From a checkpoint of a small image super-resolution model.
Model: 2.04M parameters, 32-pixel images, arch unet, norm batchnorm, activation relu.
Rows from block 4, named by matrix and row number. Rows with one number belong to one channel. Each number is 128 + 32 x the weight over the matrix's rms, rounded and kept within 0 to 255. All counts start at 0.
# convs0: first 3x3 conv (model.mid.0.convs.0.weight, 144x144x3x3), inputs 126-134, a 3x3 kernel for each
# convs1: second 3x3 conv (model.mid.0.convs.1.weight, 144x144x3x3, transposed), outputs 126-134, a 3x3 kernel for each
convs0.43 [166 160 139 152  87 108 125 142 135 135 133 100 114 137 159 100 119 112 153 109  99 104 142 134 110 117 105 134 119 133 166 114 142 154 143 116 125  91  88 119  83 136 123 121 122 144 144 106 143 107 110 131 139 150 150 130 111  99 106 123  99 124 148 128 117 125 131 129 143 128 161  97 178 141  94 197 172 131 149  79  75]
convs1.43 [110 101 122 137 124 142 121 129 137 170 119 163 117 137 118 128 137 118 162 163 104 109 120 142 136 132 110 136 122 129 142 151 150 131 156 117 149 136 142 144 103 150 128 133 128 162 132 146 113 109 107 109 157 121 120 131 147 119 125 115 153 125 115 138 161 128 138 130 152 124 141 118 112 136 123 151 131 127 112 134 132]
convs0.44 [115  85 135  62 117 131 131 144 150 103 157  81 122 133  80 100 125  79 121 147 132 120 146  97 108 167  87 136 145 189 134 122 169 168 120  84 112 102 130 124 159 171 120 117 124 213 171 154  95 134 141 116  95 168 156 108  91 116  69  59 141 197 126 140 130 102 132 183 110 148 158 139  62  88  65 111 116  49 128  89 143]
convs1.44 [142 171 152 143 186 176 153 157 163 125 128 110 135  86 120 124 126 123 127 146 131  73  92 109  82 110  45 136 162 133  88 144 158  66 133 121 155 139 134 120  92 129  81 152 107 133 129 111 125 113 149 157 152 143 136 130 145 133 142 125 146 135 110  80 141 116 139 205 113 147 152 153 138 131 137 177 155 173 178 153 123]
convs0.45 [ 95 134 160 114 104 161 102 111 139 169 128 170 127 138 136 131 149 115 121  74 149 157 105 104  86 101 127 122 116  91 115 123  74 141 154  72 111 153 130 104  75 112  83  85 116 132 113 107 177  82 131 126  64  95 154 113 132 137 157 135 194 128 117 183  98 147 127 135  75 171 101 155 119  86 127 159 114 111 164 155 170]
convs1.45 [ 91 112 106  87 137 138 126 144 132 104 165 175 138 123 154  96 106 124 136 135 140 221 171 173 156 179 186 177 100 128 170 112 122 144 128 155 129 102  83 167 105  85 134 125 115  88 132  81 116 117  97 124 103  94 158 142 115 141 164 169 116 119 111 135 118 114 131 187 125 128  86 102  61 106 121 111 167 155 105 151 140]
convs0.46 [125 184  86 126 129 146 117 127 157  88 165 152 138 161 155 105 139  85 137 126 118 158 124 136 121 123 108 108 116 216 133 138 155  78 170 204  87 130 147 127 123 123  96 107 144 139 136 133 114 140 132 135 123  97 126 127 126  96 148 165 117 135 144 111 134 146 109 131 163 106 131 159 104 131 124  79  98 116  84 109 119]
convs1.46 [161  53 175 125 153 144 149  39  92  92 108 155 139  91 139  64 157  87 195 125  88 143 124 104 156 144  88 101 124 126  63  94 104 127  96  83 121 199 133 141 131 143 110 190 115  82 144 153 147 103 167 129 216 163 159 126 224  93 149 113 181 105 152 118 107  65 106 143 137 138 132 103 121 163 151 143  93 188 114 171 156]
convs0.47 [124 112 142 105 174 108 108 181  89 111 118 158 110 152 129 139 188 107 134 121  94 139 127 114 105 109  80 125 104 164  98 194 131 139 191 142 120 108 103 107 141 115 143  63 117 113 132  89 116 128 103 113 126  68 111 131 107 143 122  50 114  82  90  83 106 126 117 116 140 139 127 143  57  98 106 138 146 112 148 171 142]
convs1.47 [ 82 105 140 121 138 239  82 152  87  80  50 147 113 135 177 112  94 167 144 133 122 144  88  41 148 106 103 138  88  63  83  66 117 142  69  88 175 142 128 111 135 110 107 144 112 141 163 105 169 138 176 197 133 157 164 141 163 191 182 155 150 144 152 122 137 119 118 162 131 106 155  81 149 151 145 165 121 108 186 123 117]
convs0.48 [ 89  97 104 153 113  82 127 112  71 100 134 118 108  73 101 135 137 168 116 160 122 130 113  85  70  67  76 140 152 189 131 124 125 127 145 126 122 107 121 106 107  83 129  71 125 115  94 102 116  92  91 102 106  92 149 137 188 116 196 200 119 119 177 106 122 157 107 130 118 126 139 152 147  96 118 124  99  76 164 106  85]
convs1.48 [156 161 169 161 139 147 150 181 132 119  99 117 121 130 135  90 124 129  59  63 105  70 179  95  57 107  92 145 157 116 144  81 196 101  71 108 152 197 156 156  94 169 159 146 133  92 152 119  93 129 153 114 146 151  60 142 131  90  88 146 104 129 135 108 118 123  34 105 116 138 158 156 105  94 148  92 115  84 101 200 147]
convs0.49 [107 115  86 114 165 144 101 126 132 109 118  66 125 117 123 125 100 112 133 141 181 113 167 178 119 181 172 128 146 123 147 162 143 134 164 131  94 131 164 113 143 135  87  76 114 151 123 102 139 135 119 155 147 110 116 140 132 137  87 127 135 142 137 136 105 163 171 116 135 141 142 109  79  73 124 111 126  87 162 127 173]
convs1.49 [ 91 164 183 149 175 170 157 185 136 127 163 103 124 122 163 185 169 104 133  38 100 125  75  91 102 112  95 134  90  73 135 121 106 140  92 131 166 159 152  89 172 139 127 175 123 113 117  95 108  96 134 140 196 114 132 133 108 101 136  65  83  89  79 184 172 155 105  54 115  84 102 109 114 129 124 143 122 166 153 176 132]
convs0.50 [142  95 129 149 117 127 161 124 106 104 106  67 153 131 125 102 107 147 132 148 102 129 146 137 136 134 135 114 131 153 110 167 196 132 132 120 104 115 119 148 112 165  86  50 139 112 155 126 129 112 108 164 138  99  98  97  76 145 151 100 104 151 124 119 158 146 127 149 129 145 147 120 144  99  93 163  52 128 144 119 142]
convs1.50 [115  63  73 164 158 160 108 155 110  96 123 114 121 150 130 149 145 115  97 141 160 163  93 138 160 105 147 114 141 107 136  90  90 117  84  89 114 189 102 104 205 156 141 148 150 110 154 117 181 162 158 137 158 157  43 104  96  72 132 181 127 138 134 145 135  91 161 209 120  84 128 105 144 174 110 129 155  80 162 187 124]
convs0.51 [149 113 116 140  89 134 120 131 137 119  78 132  87  77 147 143 106 175 171 157 158 125 119 143 121  63 120  96 116 107  96  59 151  91 100 120 106  67 105 135  96 144 168 123 140 113 123 109  82 141 114 107 121 138 112 121 186  79  92 147 159 117 125 120 150 116 103 145  96 124 126 148 124 113 149  86 171  93 137 183 103]
convs1.51 [103 118  55 137 185  93 132 134  88  69 110 149 156 183 152 160 145  99 157 157 120 151 126 164 146 121 108 154 133 155 141 161 162 138 109 128  82  75 104 119 148 112 152 167 132 132 182 114 139  94 161 115 185 141 123 140 163  78 112 127  93 119 105 143 140 149  84 136 143  99 140 109 109 117 143 169 120 159 120 118 141]
convs0.52 [112 191 202 143  65 118 160 119  81 113 119 118 151 196 176 145 125 139 135 184 123 150 154 126 150 169 154  75 143  91 144 119 134 108 105 133  99  84 119 138 115 148 155 118  94  91 142  96 120  87 105 132 148 115  91 157 124 136 138 141 101 105 135 128 120 112 160  84 145 129 126 119 123 106 132 135 129 133 138 142 108]
convs1.52 [136 165 126 120 149 166  96 144 118 108 102 104 130  90 117 127 113  84 252 167 167 147 135 166 144 159 182 104  95 138 142 108 130 140 102 145 137 157 101 153 177 112 126 117 125 154 104 113 136 143  65 139  95 105 112 136  94 117 111 104  89 108 143  93  85  99  94 137 147 125 118 134 160 159 143  42  81 128 169 119 169]
convs0.53 [ 97 148  93 114 170 111  75  74  73 131 140 123 172 117 131  95 114 152  76 135  74 148 191 132  86 116 106 150 153 112 157 156 159 100 135 122 133 138 105 188 191  52 102 144 107 113 119 137 128 158 193 126  97 137 102 132 169  89  78 128 113  85 146 151 170 138 150 139 127 112 113  97 131 167 177 101 146 160 111 101 166]
convs1.53 [174 134 160 141 162  83 144 169 151  95 153 163  75  84  94 151 148 149  78 182 123  61 114 111 126 156 161 165 188 142  79  95  87  93 133 130 180 138 175 172 158 160 172 162 174  93  77 140  41 124 123  84  82 170 138 172 177 122 107 147 136 158 155 116 124  78 185 179 118  75  78  85 115 163 105 102  87  73  24 107 109]
convs0.54 [ 58 141 178  71 145 237 140 118 132 127 158 156 142 116 127 133 123 126 137 141  93 136 157  47 157 133  96  85 146 151 120 137 187  99 153 158  65 127 179  24 109 203 106 154 183 138 127 103 108 109 129 115 111  91  98 161 174  98 118 166 127 141 155 171 122 151 143 139 132 103 158 144 156 127  77 124 101 106 160 108 129]
convs1.54 [151 156 178 120  99 102 141 107 167 147 163  85 131 145 126 111 149 162 123 182 103 140 119 110 160 177 136 154 172 201  77 111 190 148 143 174  55 110  98  73 137 120  31 133 157 144 175 129 141 112 142 133 115 118 154 125 176 114 162 227 137 152 225 100 121  96  54 131  62  92  97 102 143 232 198 114 121 149 164 149 107]
convs0.55 [165 131  83 116  61 109  75  99  59 131 104 145 174 147 170 170 163 197 160 131 133 143  92  92 153 142 161 103 162 117 150 130 195 145 101 126 127 147 114  78 131 138  79  72  55 113 161 120 102 124 137 122 112 105 134 169 173 101 144  84 216 170 235 132 105 160 134 115 152 106 127 122 108  67 129 194 139 143  82  74  93]
convs1.55 [ 89 101 105 166 143 130 148 146 142  60  76 140 131 118  72 107 121  99 149 141 163  94 139 126 137 103 103 139 132 157 174 140 143 167 119 153 151 155 199  92 123  98 161 127 134 133 138 110 112  89  95 118 149 116 161 202 179 146 128 113 163 154 160 159 128 139 145 133 119 136 107 126 124 129 115 124 140 127 115 104 182]
convs0.56 [132 127 153 121 110 160 114 130 144 105 126 113 105 125 106 109  87  92 129 117 129  98  85 130 106 134 148 107 134 136 133 116 142 118 110 133 127 110  91 142  86 113 115 136 133 200 172 108  80 127 142 121 124 115 124  83 120 143 133  89 141 123 133 111 107 150 136 131 117 109  97  89  98 131 141 191 138 135 133 121 114]
convs1.56 [109 106 133 109 129 123 128 114 126 135 146 130 125 125 126 145 154 136 163 146 110  78 100 110 131 131 105 136 106 126 147 127 147 119 138 125 137 111 121 139 128 133 112 119 121 152 136 157  75  96 118 155 156 150 108 120 114 128 137 128 117 131 121 169 123 133 156 139 148 115 112 118 141 134 125 160 128 110 136 134 138]
convs0.57 [186 177 158  90 116 153 132  86 134 124 150  98 156 126 150 149  93 137 169 128  97 107 146 123  74 175 113 157 129 124 149  73  81 136  96 148  74  90 195 109  42 183  78  76 156 115 153 146  91 124 170  85 105 161 101 104  95 114 150 135 144 137 142 139 132 145 132 120 145 124 101 141 121 147  98 134 147 113 167  85  92]
convs1.57 [108  99  94  92  89 113 128  45 106 188 107 138 120 131 174 191  96  95 171 101 130 144  92 134 150 125  67 128 127 172 162 146 166 132 149 132 146  75 114 129 149 141 114 138 146  98  83  92 110  91 138 121 103 112  86 173  71 124 147 101 138 167  73  94 167 143 105 154 119  82 138 128 126 167 187  53 142 152 113 161 158]
convs0.58 [130 126  84  79 171 151 117 120 137  77 118 112 190 119 126 141 126 136 160 122 163 126  91  83 186 140 115 164 139  76  89  77 123 118 132 203 124 108 120  77  58 134 165  92 151 123 134 133 129 179 110 117 144 131 139  96  94 123 100 109 185 120 112 141 122 106  84  94 141 135 140 118 110 126  97 135 112 122 125 140 144]
convs1.58 [ 78 101 102 129 110 134 179 154 156  94 148 121 136 159 115 117 143 149 161 158 172 220 136 152 199 158 153 127 159  98 105 127 137  56 117 146 141  98  54 105 102  83 191 102 121 110 129 155 192 127 198 159 214 136 206  90  41 185 122 112 215 174 155 123 106 123 105 127 129 106 158 118 127 172  92 145 217 151 118 110  75]
convs0.59 [114 108  79 203 123 125 177 199 119 119 106  90 121 172 129 109  60  63 130 186 146 169 139 127 142 111 129 119 157 131 168 173 123  82 127 160 125 111 133 156 169  96 157 114  84 113 125 125 109 129 121 129 129 154 106  71  92 128 108 120  96 142 133 119 120 125 116 141 141 150 171 139 187  82 117 167 168 158 188  96 126]
convs1.59 [116 114  79 117 130  28 125 175  82 129 136 138 119 135 102 134 150 141 125 135 115 138 129  81 136 138 138 138 171  91 139 141  55 103 117 126 150 138 151 108 169 135 159 105 158  73  93 136 119 131 204 130 209 144 129  90 138 139 123  82 170 154 104 148 147 152  99 163 165 104 119 153 136 147 123 133 102 131 160 173 130]
convs0.60 [178 193 136 112 111 128 144 151 109  99  86  83 149 174 123 155 197 178  86 154 102 148 167 141 164 129 140 129 169 142 108  77 134  88  93 111 127 133 113  88  95 138  88  85  76 112 138 114 116 106 112 129 144  87  99 106 106 139 129 116 119  97  91 114 117 123 128 138 125 152 155 109 105 142  95 138  85  85 187 141 166]
convs1.60 [116 133 132 105 152 156  78  52 111 117 104  84 168 163 111 106 114  99  78 114 122 106  95 107 124 131 124 194 169 152 168 156 189 164 193 195 141 194 138 151 161 132  96 108 130 170 142 126 129 139 121 122  90  77 103  61  90 186 130 174  94  72 139 149 114  96 167 176 135 154  84 104 128 133 125 122 143 139 112  66  94]
convs0.61 [130  87 101 119 147 128 153  96 142 110 134 129 165 121 164 167 104 174 128 144 122 152 166  99 153  93 104 105 136 133 140 148 175 185 108 168  82  92 135  89 163 132 147 149 148 159 159 140  91  94 151 155 160 185 121 129 144 133 112 119 105  95  93  94 133 125 112 128 134 117 150 131 123 215  95 118 167 127  63  88 161]
convs1.61 [142 139  92 115  92  87 108 129  89 130  76  73 167 144  83 160  92  97  92 148 115 110 154  80 122 107 142 118  91  97 118 101  85  65 139 112 151 162 102 118 181 138 137 161 111  90  58  77 106 163  75 118  42 124 132 131 147 150  99 142 128 107 126 103  98 103 158 115 100  72 151 105  95 129  80 116 197 139 146  99 122]
convs0.62 [128 151 175 118 118 112 123 103 145 197 150 166  60 100 125 182 121 114 125  94 129 167 179 173 115 140 130 131 152  87 146 200 187 124 113 123 154 154 110  96 125  92 130 144 145 117 151 103 129 149 129 141 146 116 130 107 129 139  87 133 133 170 136 141 125 127  97 115  89 133 108 100  79 109 103 116 113 129 146 153 126]
convs1.62 [176 142 165  49 123  71 135 157 151 171 149  93 105  58 166 152 102  93  69 163 103 148 155 169 138 146 157 119  75 187  74  96 163 186 136 207 100 141 150 141 104 221  88 133 118 165 129  94  74 127 139 184  91  92  65 117 129  62 103 120 113 121 122  89  74  95 153 127 135 214 124 155  99 115 157 113  43 143 102  77 170]
convs0.63 [ 74 124 140 209 136 130 139 131 127 158  88 127 121 150 121 120 140 113 127 129 105 155 151  92 111 119 100 119 112 140 124 144  86 120 124 148 180 128 185 100  41  91 150 123  80 142 109 166 142 108 127 128 105  84 145 143 138  42  78 100 123  84  64 119 156 145 145 123 120 171 156 120  80 110  89 114  78  67  97  33  79]
convs1.63 [154 123 124 132 120 113 140 146 124 132 143 143 109 144 152 131 120 136 151 132 152 106 132 120 115 113 138 139  98 127 129  87 103 119 129 147 129  92 103 153 126 145 179 123 155 175 166 156 135 187 155 139 116 133 135 143 134 103  92 114 118 131 175 118 120 114 113 150 187  86 142 169 120  86  86 143 159 133 123 118  84]
convs0.64 [140  87 112 135  98 113  93 141 129 110 138 163  81 138 136 183 124  66 194 132 108 111 164 120 130 153 111 168  97 173  56  99 132 124 116 152 124 159 161  90 121  85 111  75 123 123 145 133 140 143  78 113 121 123 112 119 162  53 109 127 170  89  80 154 121 122 175  93 149 124 118 122 204 134 155 118 108  58  62 195  89]
convs1.64 [117 154 107  89 188  84  91 168 134 149 118 121 100 101 153  97 112 107 119 177  99 144 169 140 109 130 154 135 186 158 107 199 129 121 138 139 120 131 138 103 125 197 122 113 119 117 128  82 135 121 119 144 106 122 170 193 188 101  97 117 140 153 178 118 115  81 172  94 128  82 161 108 129 126 190 161  93 132 147 181 205]
convs0.65 [190 160 165 144 153 133 107 108 171 148 105  88  77  73  91  95  81  81 149 172 125 150 165 128  54 126 136 128 111 144 109 131 164 110 119 192 124 127 135 167 130 132 157 142 127 152 167 157  93 119 138 140 126 149 120  98 105 139 130 124 150 140 108 140 130 143 134 128  95 123 166  97  66  68  95 155 171 171 163 182 137]
convs1.65 [107  92  94 125 129 127 117 116  95 110 113 149 128 139 125 124 148 141 161 146 129 113 100 122 140 127  84 120 122 125 172 139 154 142 132 141 107 107 124 111 130 134 111 110 139 149 165 143  73  77 137 140 173 128 127 121 101 124  96  92 117 134 128 162 152 131 137 125 124  91 131 114  81 129 104 112 110 107 108 142 136]
convs0.66 [124 125  67  75 128 155 169 150 107 155 118 105  97 139 121 132 134 100 166 176 172 134 155  92 165  83 121 190 142 122 163 122 140 223 156 139 106 133 175  78 137 251  93 149 140 134 125 135 168 170 113 130 114  83  82  77 136  87  65  97  51  77  93 179 112 149 177 159 132 179 143 118 152 140 102 159 158 103 103  53 152]
convs1.66 [ 95  88 116 184 149 134 143 156 170 119 131 109 150 142  96 152 157 179  96 156  72 105  78 137  74  46  80 134 107 106 113 126  99  52  62  64 120 146 164 141 141 112 116 134 139  80  55  82 137  85  80  89 126 105 137 150 130 117  81 109 135 182 151  92  83  83 188 144 153 132 173 195 142 169 197 221 117 176 173 139 134]
convs0.67 [148 171 149 120 138  93 122 146 108 124 144  96 153 192 182  82 121 101 100 125 135 121 121 112 134 148 181 118 119 132 114 139  86  95  99 171 183 132 126 197  71  65 168 154 120 137 144 135  61 137  88 105  87 100 121 101  58 132 147 168 151 200 155 117 106  86 142 132 110 108 104 139 141 131 142 118 148 120  92 121  55]
convs1.67 [118  95  95 128 118 108 132 175 120  82 127 139 137 193 175  93 137 155  90 123 144 153 157 129  86 102  89 162 145 138 161 183 163 159 138 128 196 118  85  95  70  43 159 125 153 126 145 155 154  68  93 126 112  90  75  56 110 167 157 219 173 149 142 124  87 109 128 165 143 162  83 162 124 103 105 149 151  85 142  87 176]
convs0.68 [147 143 107 143 131 144  84 139 143 143  88 123  94 106 202 151 143 123 153 160 152 178 139 152 140  87 142 159 150 156  68 142 139  71 123 123 111 163 105  92 255 173  60 175  97  99 128 119 125 137 147 131  97  87 124 121 138 143 155 124 117 136  98 115 135 140 109 116 129 130 132 128 147 165 137 155  64 167 140  68 113]
convs1.68 [116 127  93 148  94 103 142 105  50 100 149 106  84 152 107 103 116 115 160 155 182 140 147  73 177 146 115 116 111  41 193  60 142 172  89 129 119 108  33  85 105 164 109 103 178 147 109  78  94  66  60 139  86 141 182 166 137 124  96 120 116 152 149 149  94 188 171  93 147 129  98 174  96 194  85  90 100  95 119 148 100]
convs0.69 [104 104 126 102 106 143 133 182 142 116 106  66 118 136  97 199 200 193 142 156 128 107 137 119 134 104  85 117 113 110 125 118  92 139 192 136 112  57  80 139 124 134 144 154 124 206 162 162 155 154 122 171 187 157 106  95  52 105  71  66 132 150 106 156 130 128 159 133 159 164 146 152 100 183 153 130 109 134 180 199 134]
convs1.69 [114 134 103 115 112 149  98 101 111  89  68 102 137  85 115 170 115 136 154 129 132 120 137 106 133 145  99 149  90 124 157 115 144 110 147 123 117 174 160 149 146 141 164 129 113 120  52  98 120 110  74  94 179  95 167 151 170 134 139 119 137 167 146 135 189 181  98  85 138 146 106 129  84  89  74 127  89 111 113 107 141]
convs0.70 [125 126 119 167 117 153 153 149 133 105 117 131 125 156 144 118  89 103 129 172 122  73 170 100  76  93  60 136 127 140 129 150 126 114  96 137  96 114 134  83  92 100 103 116 129 115 124 113 111 109 122 121 119  93  97 140 134 121 138 114  86 109 146 119 111 104 108 137 116 112 144 137 147 126 155 147 139 162 160 114  93]
convs1.70 [109  97  88 195 189 175 146 122 151 123 142  97 156 120 125 164 128  93 131 140 189 117 140 156  81  62 133  69 104 152 104  79 119 112 132 169 145 151 155 132 141 149 150 185  90 154 145 149 156 104 145 150 116 166 123 131 114 174 162 123 138 106  98 120 141 172 112 133 137 157 167 144 159 127  98 153 137  87 183 118 140]
convs0.71 [160 141 143 100 116 120 181  90  89 106 173 124 156  97  89 114  83 129 117 111 167  77 100 149 102 107 186 122 155 121  49 172 103 190 132  80 119 122 105  83 146  78 143  55 167 119 110 141 136 166 141 129  98 107 100 146 133  74 131 142 163 142  95  86 122 145 138 102 169 126 129 107 138 179 138 130 105 112 116 166 166]
convs1.71 [140 175 114 134 183 126 120 138 138 211 129 141 177 156 159 205 106 150 130 160 179  97 200 170  65  78 120 118 121  67  98  86 115 108 107 110 130 115 139  92  76 102 164 127 152 157 195 110 126  75 101 111  91  77  86 136  34 166 159 135  85 121  88 120 112 111 107  97 126  69 113 178 124 120  98 141 118 105 132 128 188]
convs0.72 [154 105 166 100 106 140 133  93 126 163 183 167 156 130 159 209 160 170 194 177  83 178 139 108 136 159  99 160 155 178 122 199 140 132 127 154 143 175 175  97 127 103 148 116 144 142 100  90 138  94 107  98 112 106 118 115 151 127  63 105 111 111 117 135 113 175  81 111 169 102  81 128 103 141 116 144  91 127 161  89 118]
convs1.72 [182 143 148 107 126 140 122 103 123 209 134  59 161 104  86 144  66  80 148 166 132 136 140  98 140 133 100 133  95 144 111 137 113 111 123 105 149 155 170 138 146 174  84 177 133 146  98 130 112 147 128 148 182 130 129  95 151 123 172 107 140 144 116 144 164 124 134  76 128  74  88 116 116 187 161  76 189 139 153 159 115]
convs0.73 [ 84 120 116 133 125  84 144 134  71 103 111 152 130 158 143 111 179 154 124  92  99 157 150 125 142 138 134 126 135  72 146  99 104 154 106 128 139 145 136 172 144 127 162 168 192 193 138 105 122 179 140 121 167 116 109 175 127 124 125 115 100 109 149 145 101 119 116 121 124 132 147 116  95 116 109 103 116  95 146 101 120]
convs1.73 [125 140 157  94 147 135 110 125 161 110 135 152 110  85 105 116 114 123 147 127 116 163 113 104 163 152 125 143 180 147 162 151 166 174 135 151  78  83  99 116 122 142 106 116 119 138 115 105  88 108 107 149 140 137  90 113 103  98 124 110 133 137 117 170 153 145 140 131 139 103 138 122 170  68  94 134 114 106 132 125 131]
convs0.74 [121 153 138 130  76  88 163 131 137 129  99  97  89 162 143 134 123 119 125  85  91 117 157 143 134 150 154 145  97 157 130 123 124 128  83 110 159 108 138 127 108 131 110 131 115 134 124 146  69 112 126 110 102 131 140  55 166  86 140 203  95 149 129 134 107  85 134 121 122  87  87 101 160 112  97 146  83 117 140 150 121]
convs1.74 [127 163  95 150 140 142 107 164 144 145 232  90 210 163 132 146 128 123  93 117 108 136 115 146 106 149 112 194 156 140 131 165 116 137 129 147  73 168 124 116 161 145 109 126 137 168 148 134 187 135 156 104 131 114 103 130 140 129 115 177  80 115 100  66 130  61 115 129 153 154  97 132 207  98 137 169 120 141 121  94 138]
convs0.75 [109 108 126  73  95  80  92 139 126  98 100 164  83 143 125 130 127  91 136 186 155 116 122 121 102  94 124  95  86 108 107 131 118 142 145 127 148 145 111 105 149  91 138 195 115 141 127 159 120 101  78 138 157 105 130 138 107 128 146 131  83 117 136 140 132 129 126 144 133 117  92 160  89 128 224 152  46 147 162  95  93]
convs1.75 [145  88 156 145 126 186 122 146 146 141  79 166 152 134 239 115  93 178 175 187 124 124 163  89  96 147 103 148  92 144 107  86 102 206 120 114 163  78 115 130 101  99 147  83  94 134  95 106 142 131 122 105 124  79 112 135 147 103 149 150 105 113 108 103 118 119 117 152 213 157 109 178 155 143 120  64 159 117  67 129 183]
convs0.76 [104 116  89 155  87 114  75 142  98 158 115 124  96 159 118  91 168 125 138 125 182 120 149 133 111 122 153 118 148 126 140 108 123  99 145 105 144 136 161 153  80 166 127  89 149 153 115 169 125  85 132 130 113 150 138 124 123 116 131 167 135 152 124 162 101 155 106  90 143 154 152 120 138 140 191 126 133 147 124 175 114]
convs1.76 [112  52 111  52 117  90 155 241 176  91  95  96 117 127 166 108 156 120 133 104 128 167  46 158 115 163 187 162 111 137 112  68   0 157 157 151 136 155  95 143 117 128 148 150 133 106 142 132 104 151 112 179 140 129 131 101 130  82 125 124 140 126 117 191 139 143 146 159 137 103 135 108 153 104 198 209 149 129 122  90 170]
convs0.77 [131 122 114 191 122  46 212 185 132 113 103 123 149 151 157 141 177 162 188 129 146  96  94  64  98  97  86 131 132 134 165 129 141 134 115 137 133 102  86 152 144  97 165 138 119 115  93 146 137 130 129 146 146 167 114 127 124 158 160 122  97 136 112 153 106 128 155 125 121 141 108 151 133 165 163 132 136 155 152 164 159]
convs1.77 [ 87 103 114  94  88 111 130 122 124  84 116  96  91 139 132  79 125 157 142 157 185 152 154 165 147 135 188  74 124 163 157 136 163 158 127 143  74 166 155  94 102 129 104 117 136  97  97  72  97  99  62 102 105  96 103 109  87 135 108  70 114 115 116 130 137 105 129 117 118 134  95 111 136 148 119 116 115 107 111 134 121]
convs0.78 [149 139 153 144 144 100 120 165 188 174 190 139 121 151 122 153 149 135 141 161 120 154 172 117 122 121 130 138 120  87 116 155 115 104 178 135 142 112 128 168  78 184 107 120 153 127 136  97 124 109 141 111  99 109 141 155 139 203 167 113 109 109  94 141 127 136 137 125 143 123  98 163 162 164 119 168 127  66 115 166  91]
convs1.78 [133 134 156 143 137  85 103  92 111 155 147 150 151 145 132 188 101 188  92 110 115 129  96 105 133 184 100 111 153 154  56 104 132  96 230 188 126 134 127 180 137 155 157 175 144 147 117 108  39 233 148 180 101 173 130 112 149 131 119 124 158 143 151 147 122 130 123 142  67 146 149  98  86 111 131 166  78 119 109 150  84]
convs0.79 [133 146 125 106 184  86 161 127 112 124 153  63 190 143 121  75 112  43 141  83 128 113  59 164  98 130 162 140 125 156 155 118 144 119 176 159  91 108  91 139  96  64 142 125 105 168 120 150 154 104 113 198 173 120 100 165 176 143 114 142  85 155 128 166 134  92 144 154 110 129 115  75 129 101 125 169 101 117 121 155 102]
convs1.79 [143  94 145  71  95 138  84 116 121 136 103  57 128  99 105  68  80  79 155 128 143 153 115 146 127 123 118 163 128 144 161 103 131 170 104 135 106 136 122 127 139 174 130 150 134  99  84 110 124 103 106  94  92 134 107 129 159  96 128 117  83  89 103 155 143 120 155 118 113 121 115 120 115 135 113 105 143 110 109 176 123]
convs0.80 [183 118  86 176 138 119 120 104 121 135 168 173  92 137 165 118 122 163 123 173 200 100 165 166  91 148 147 142 118 126 131 105  84 151  65 120 144 106  85 146 116  91 113  83  70 130 142 151 116 141 144 111 130 140 115  91  93 131  92 140 176 106 123 116 112 127 140  93  94 141 117 124 126 126 188  90 139 117  76 124 183]
convs1.80 [ 88 126 124  70 115 124  98 111  89  38 139 133 104 108 150  52  82 115 125 113 189  96  93 178  63  58 118 149 157 154 125 142 148 153 145 183 126  52 101 116  48  84 127 100 161 130 112 142 158  72 143 101  62  99 128 161 158 160 204 218 181 152 148 178 120 109 192 138 125 113 165 126 142 120 166 112 132 138 166 118 178]
convs0.81 [ 94  91  81 118 121  88 185 135 131 130 146 142 144 101 154 102  96 118 128 154 134  96 190  90  99  70  63  82 136  76  80 118 130 128 128 130  81 117  66  99  90  96 140 146 127 125 108 108 134 128 135 138 144 131  52  83 152  84 147 170  65  94  92 104 149 166 144 100 160 152 127 134  93  82 132  92  75 132 139  84 117]
convs1.81 [143 140 140 122 143 137 145 132 178 137 153 162  99 154 139  86  99 130 192 174 118 113 108 105 114 108 112 129 161 140 125 148 187  74 122 146 160 149  81 167 137 123 140 115  76 166 148 116 114 161 126 127  99 125 134 177 167  87  96 105 119 178 114 161 146 170 109 127 110 135 120 156 129 110 149 134  98 144 121  90 115]
convs0.82 [196 165 106 114 139 144  83  77 135  97  86 140 168 141 133 162 124 173 129  75 117 153 123  83 119 158 114 155 164  74  88 110 139 123 144  89 130 141  87  65 141 151 130 126 146 141 121 141 123 189 136 110 120 107 151 117  98 120  83 113 110 151 168 124 119 142 114 142 133 122 133 113 174  78 128 160 157 124 127 148  83]
convs1.82 [149 141 150 116 174 123  79  71 110 138 121 168 176 119 146 113  79 106 115 105 110 168 116 126 161 120 136  99 140 137 159 147 144 177 151 158 174 114 125 123 164 100 123 150 116 169 141 148  76  99  79 182 128 126 101  90 130 151 169 108 115 139 123 100 135 147 133 129 158  87 138 107 130 105 150 113 107 113 107 139 102]
convs0.83 [133 157 158 109  98 139 100 144 140 135 127 140 132 177 184  91 111 104 124 117 119 143 131 181 111 149 155 124 132 117 119 109  61  85 115  70 111 144 108 170 158 124 143 139 131 144 110 170 118 123 137 128 159 129 168 147 157  63 205 128 103 101  89 134 137 138 119 155 135 102 130 135 132 164 153  84 116  95 111 145 101]
convs1.83 [ 91  54 117 186 130 124 148 118 145 171  87 127  84  71 115 141  94 151 106 152 152  71 130 107 107 155 122 100 147 192 114 133 140 186 129 176 135 154 111 140 195 173 117 136 119  93  95 122 103 100 147  94 131 111 122 144  90  83 158 196 122 108  97 127 133 105 102  93 130 124 119  93 114 126 136  81  76 144  98  31 110]
convs0.84 [161 140  53 162 174 166 142 120 124 124 147 162 159 152 163 143 153 125 164 117 127 147 148  95 126 106  73 105 141 111 128 108 145  65 118  40 126  37  95 121  79 126 167 151 159 130  97 121  84  93 104  94 116  98 124 119  99 123 106 113 142 133 133 135 144 147 108  99 118 139 140  82 125 146 125 136 156 115 119  88  92]
convs1.84 [168 146 123 144 123 130 122  87  84 102 163 172 109 109 171 136 127 149 150 113 152  96  67  74 123 135  93 180 165 122 127 131 176 152 193 175  76  44 109  70 106  65 122 110 146 201 136 187 103 134 147 146  85 109 206 118 182 148  68  99 209 120 129 120 101 141 161 147  77 127 150  33 195  86 120 215 103  87 147 119 180]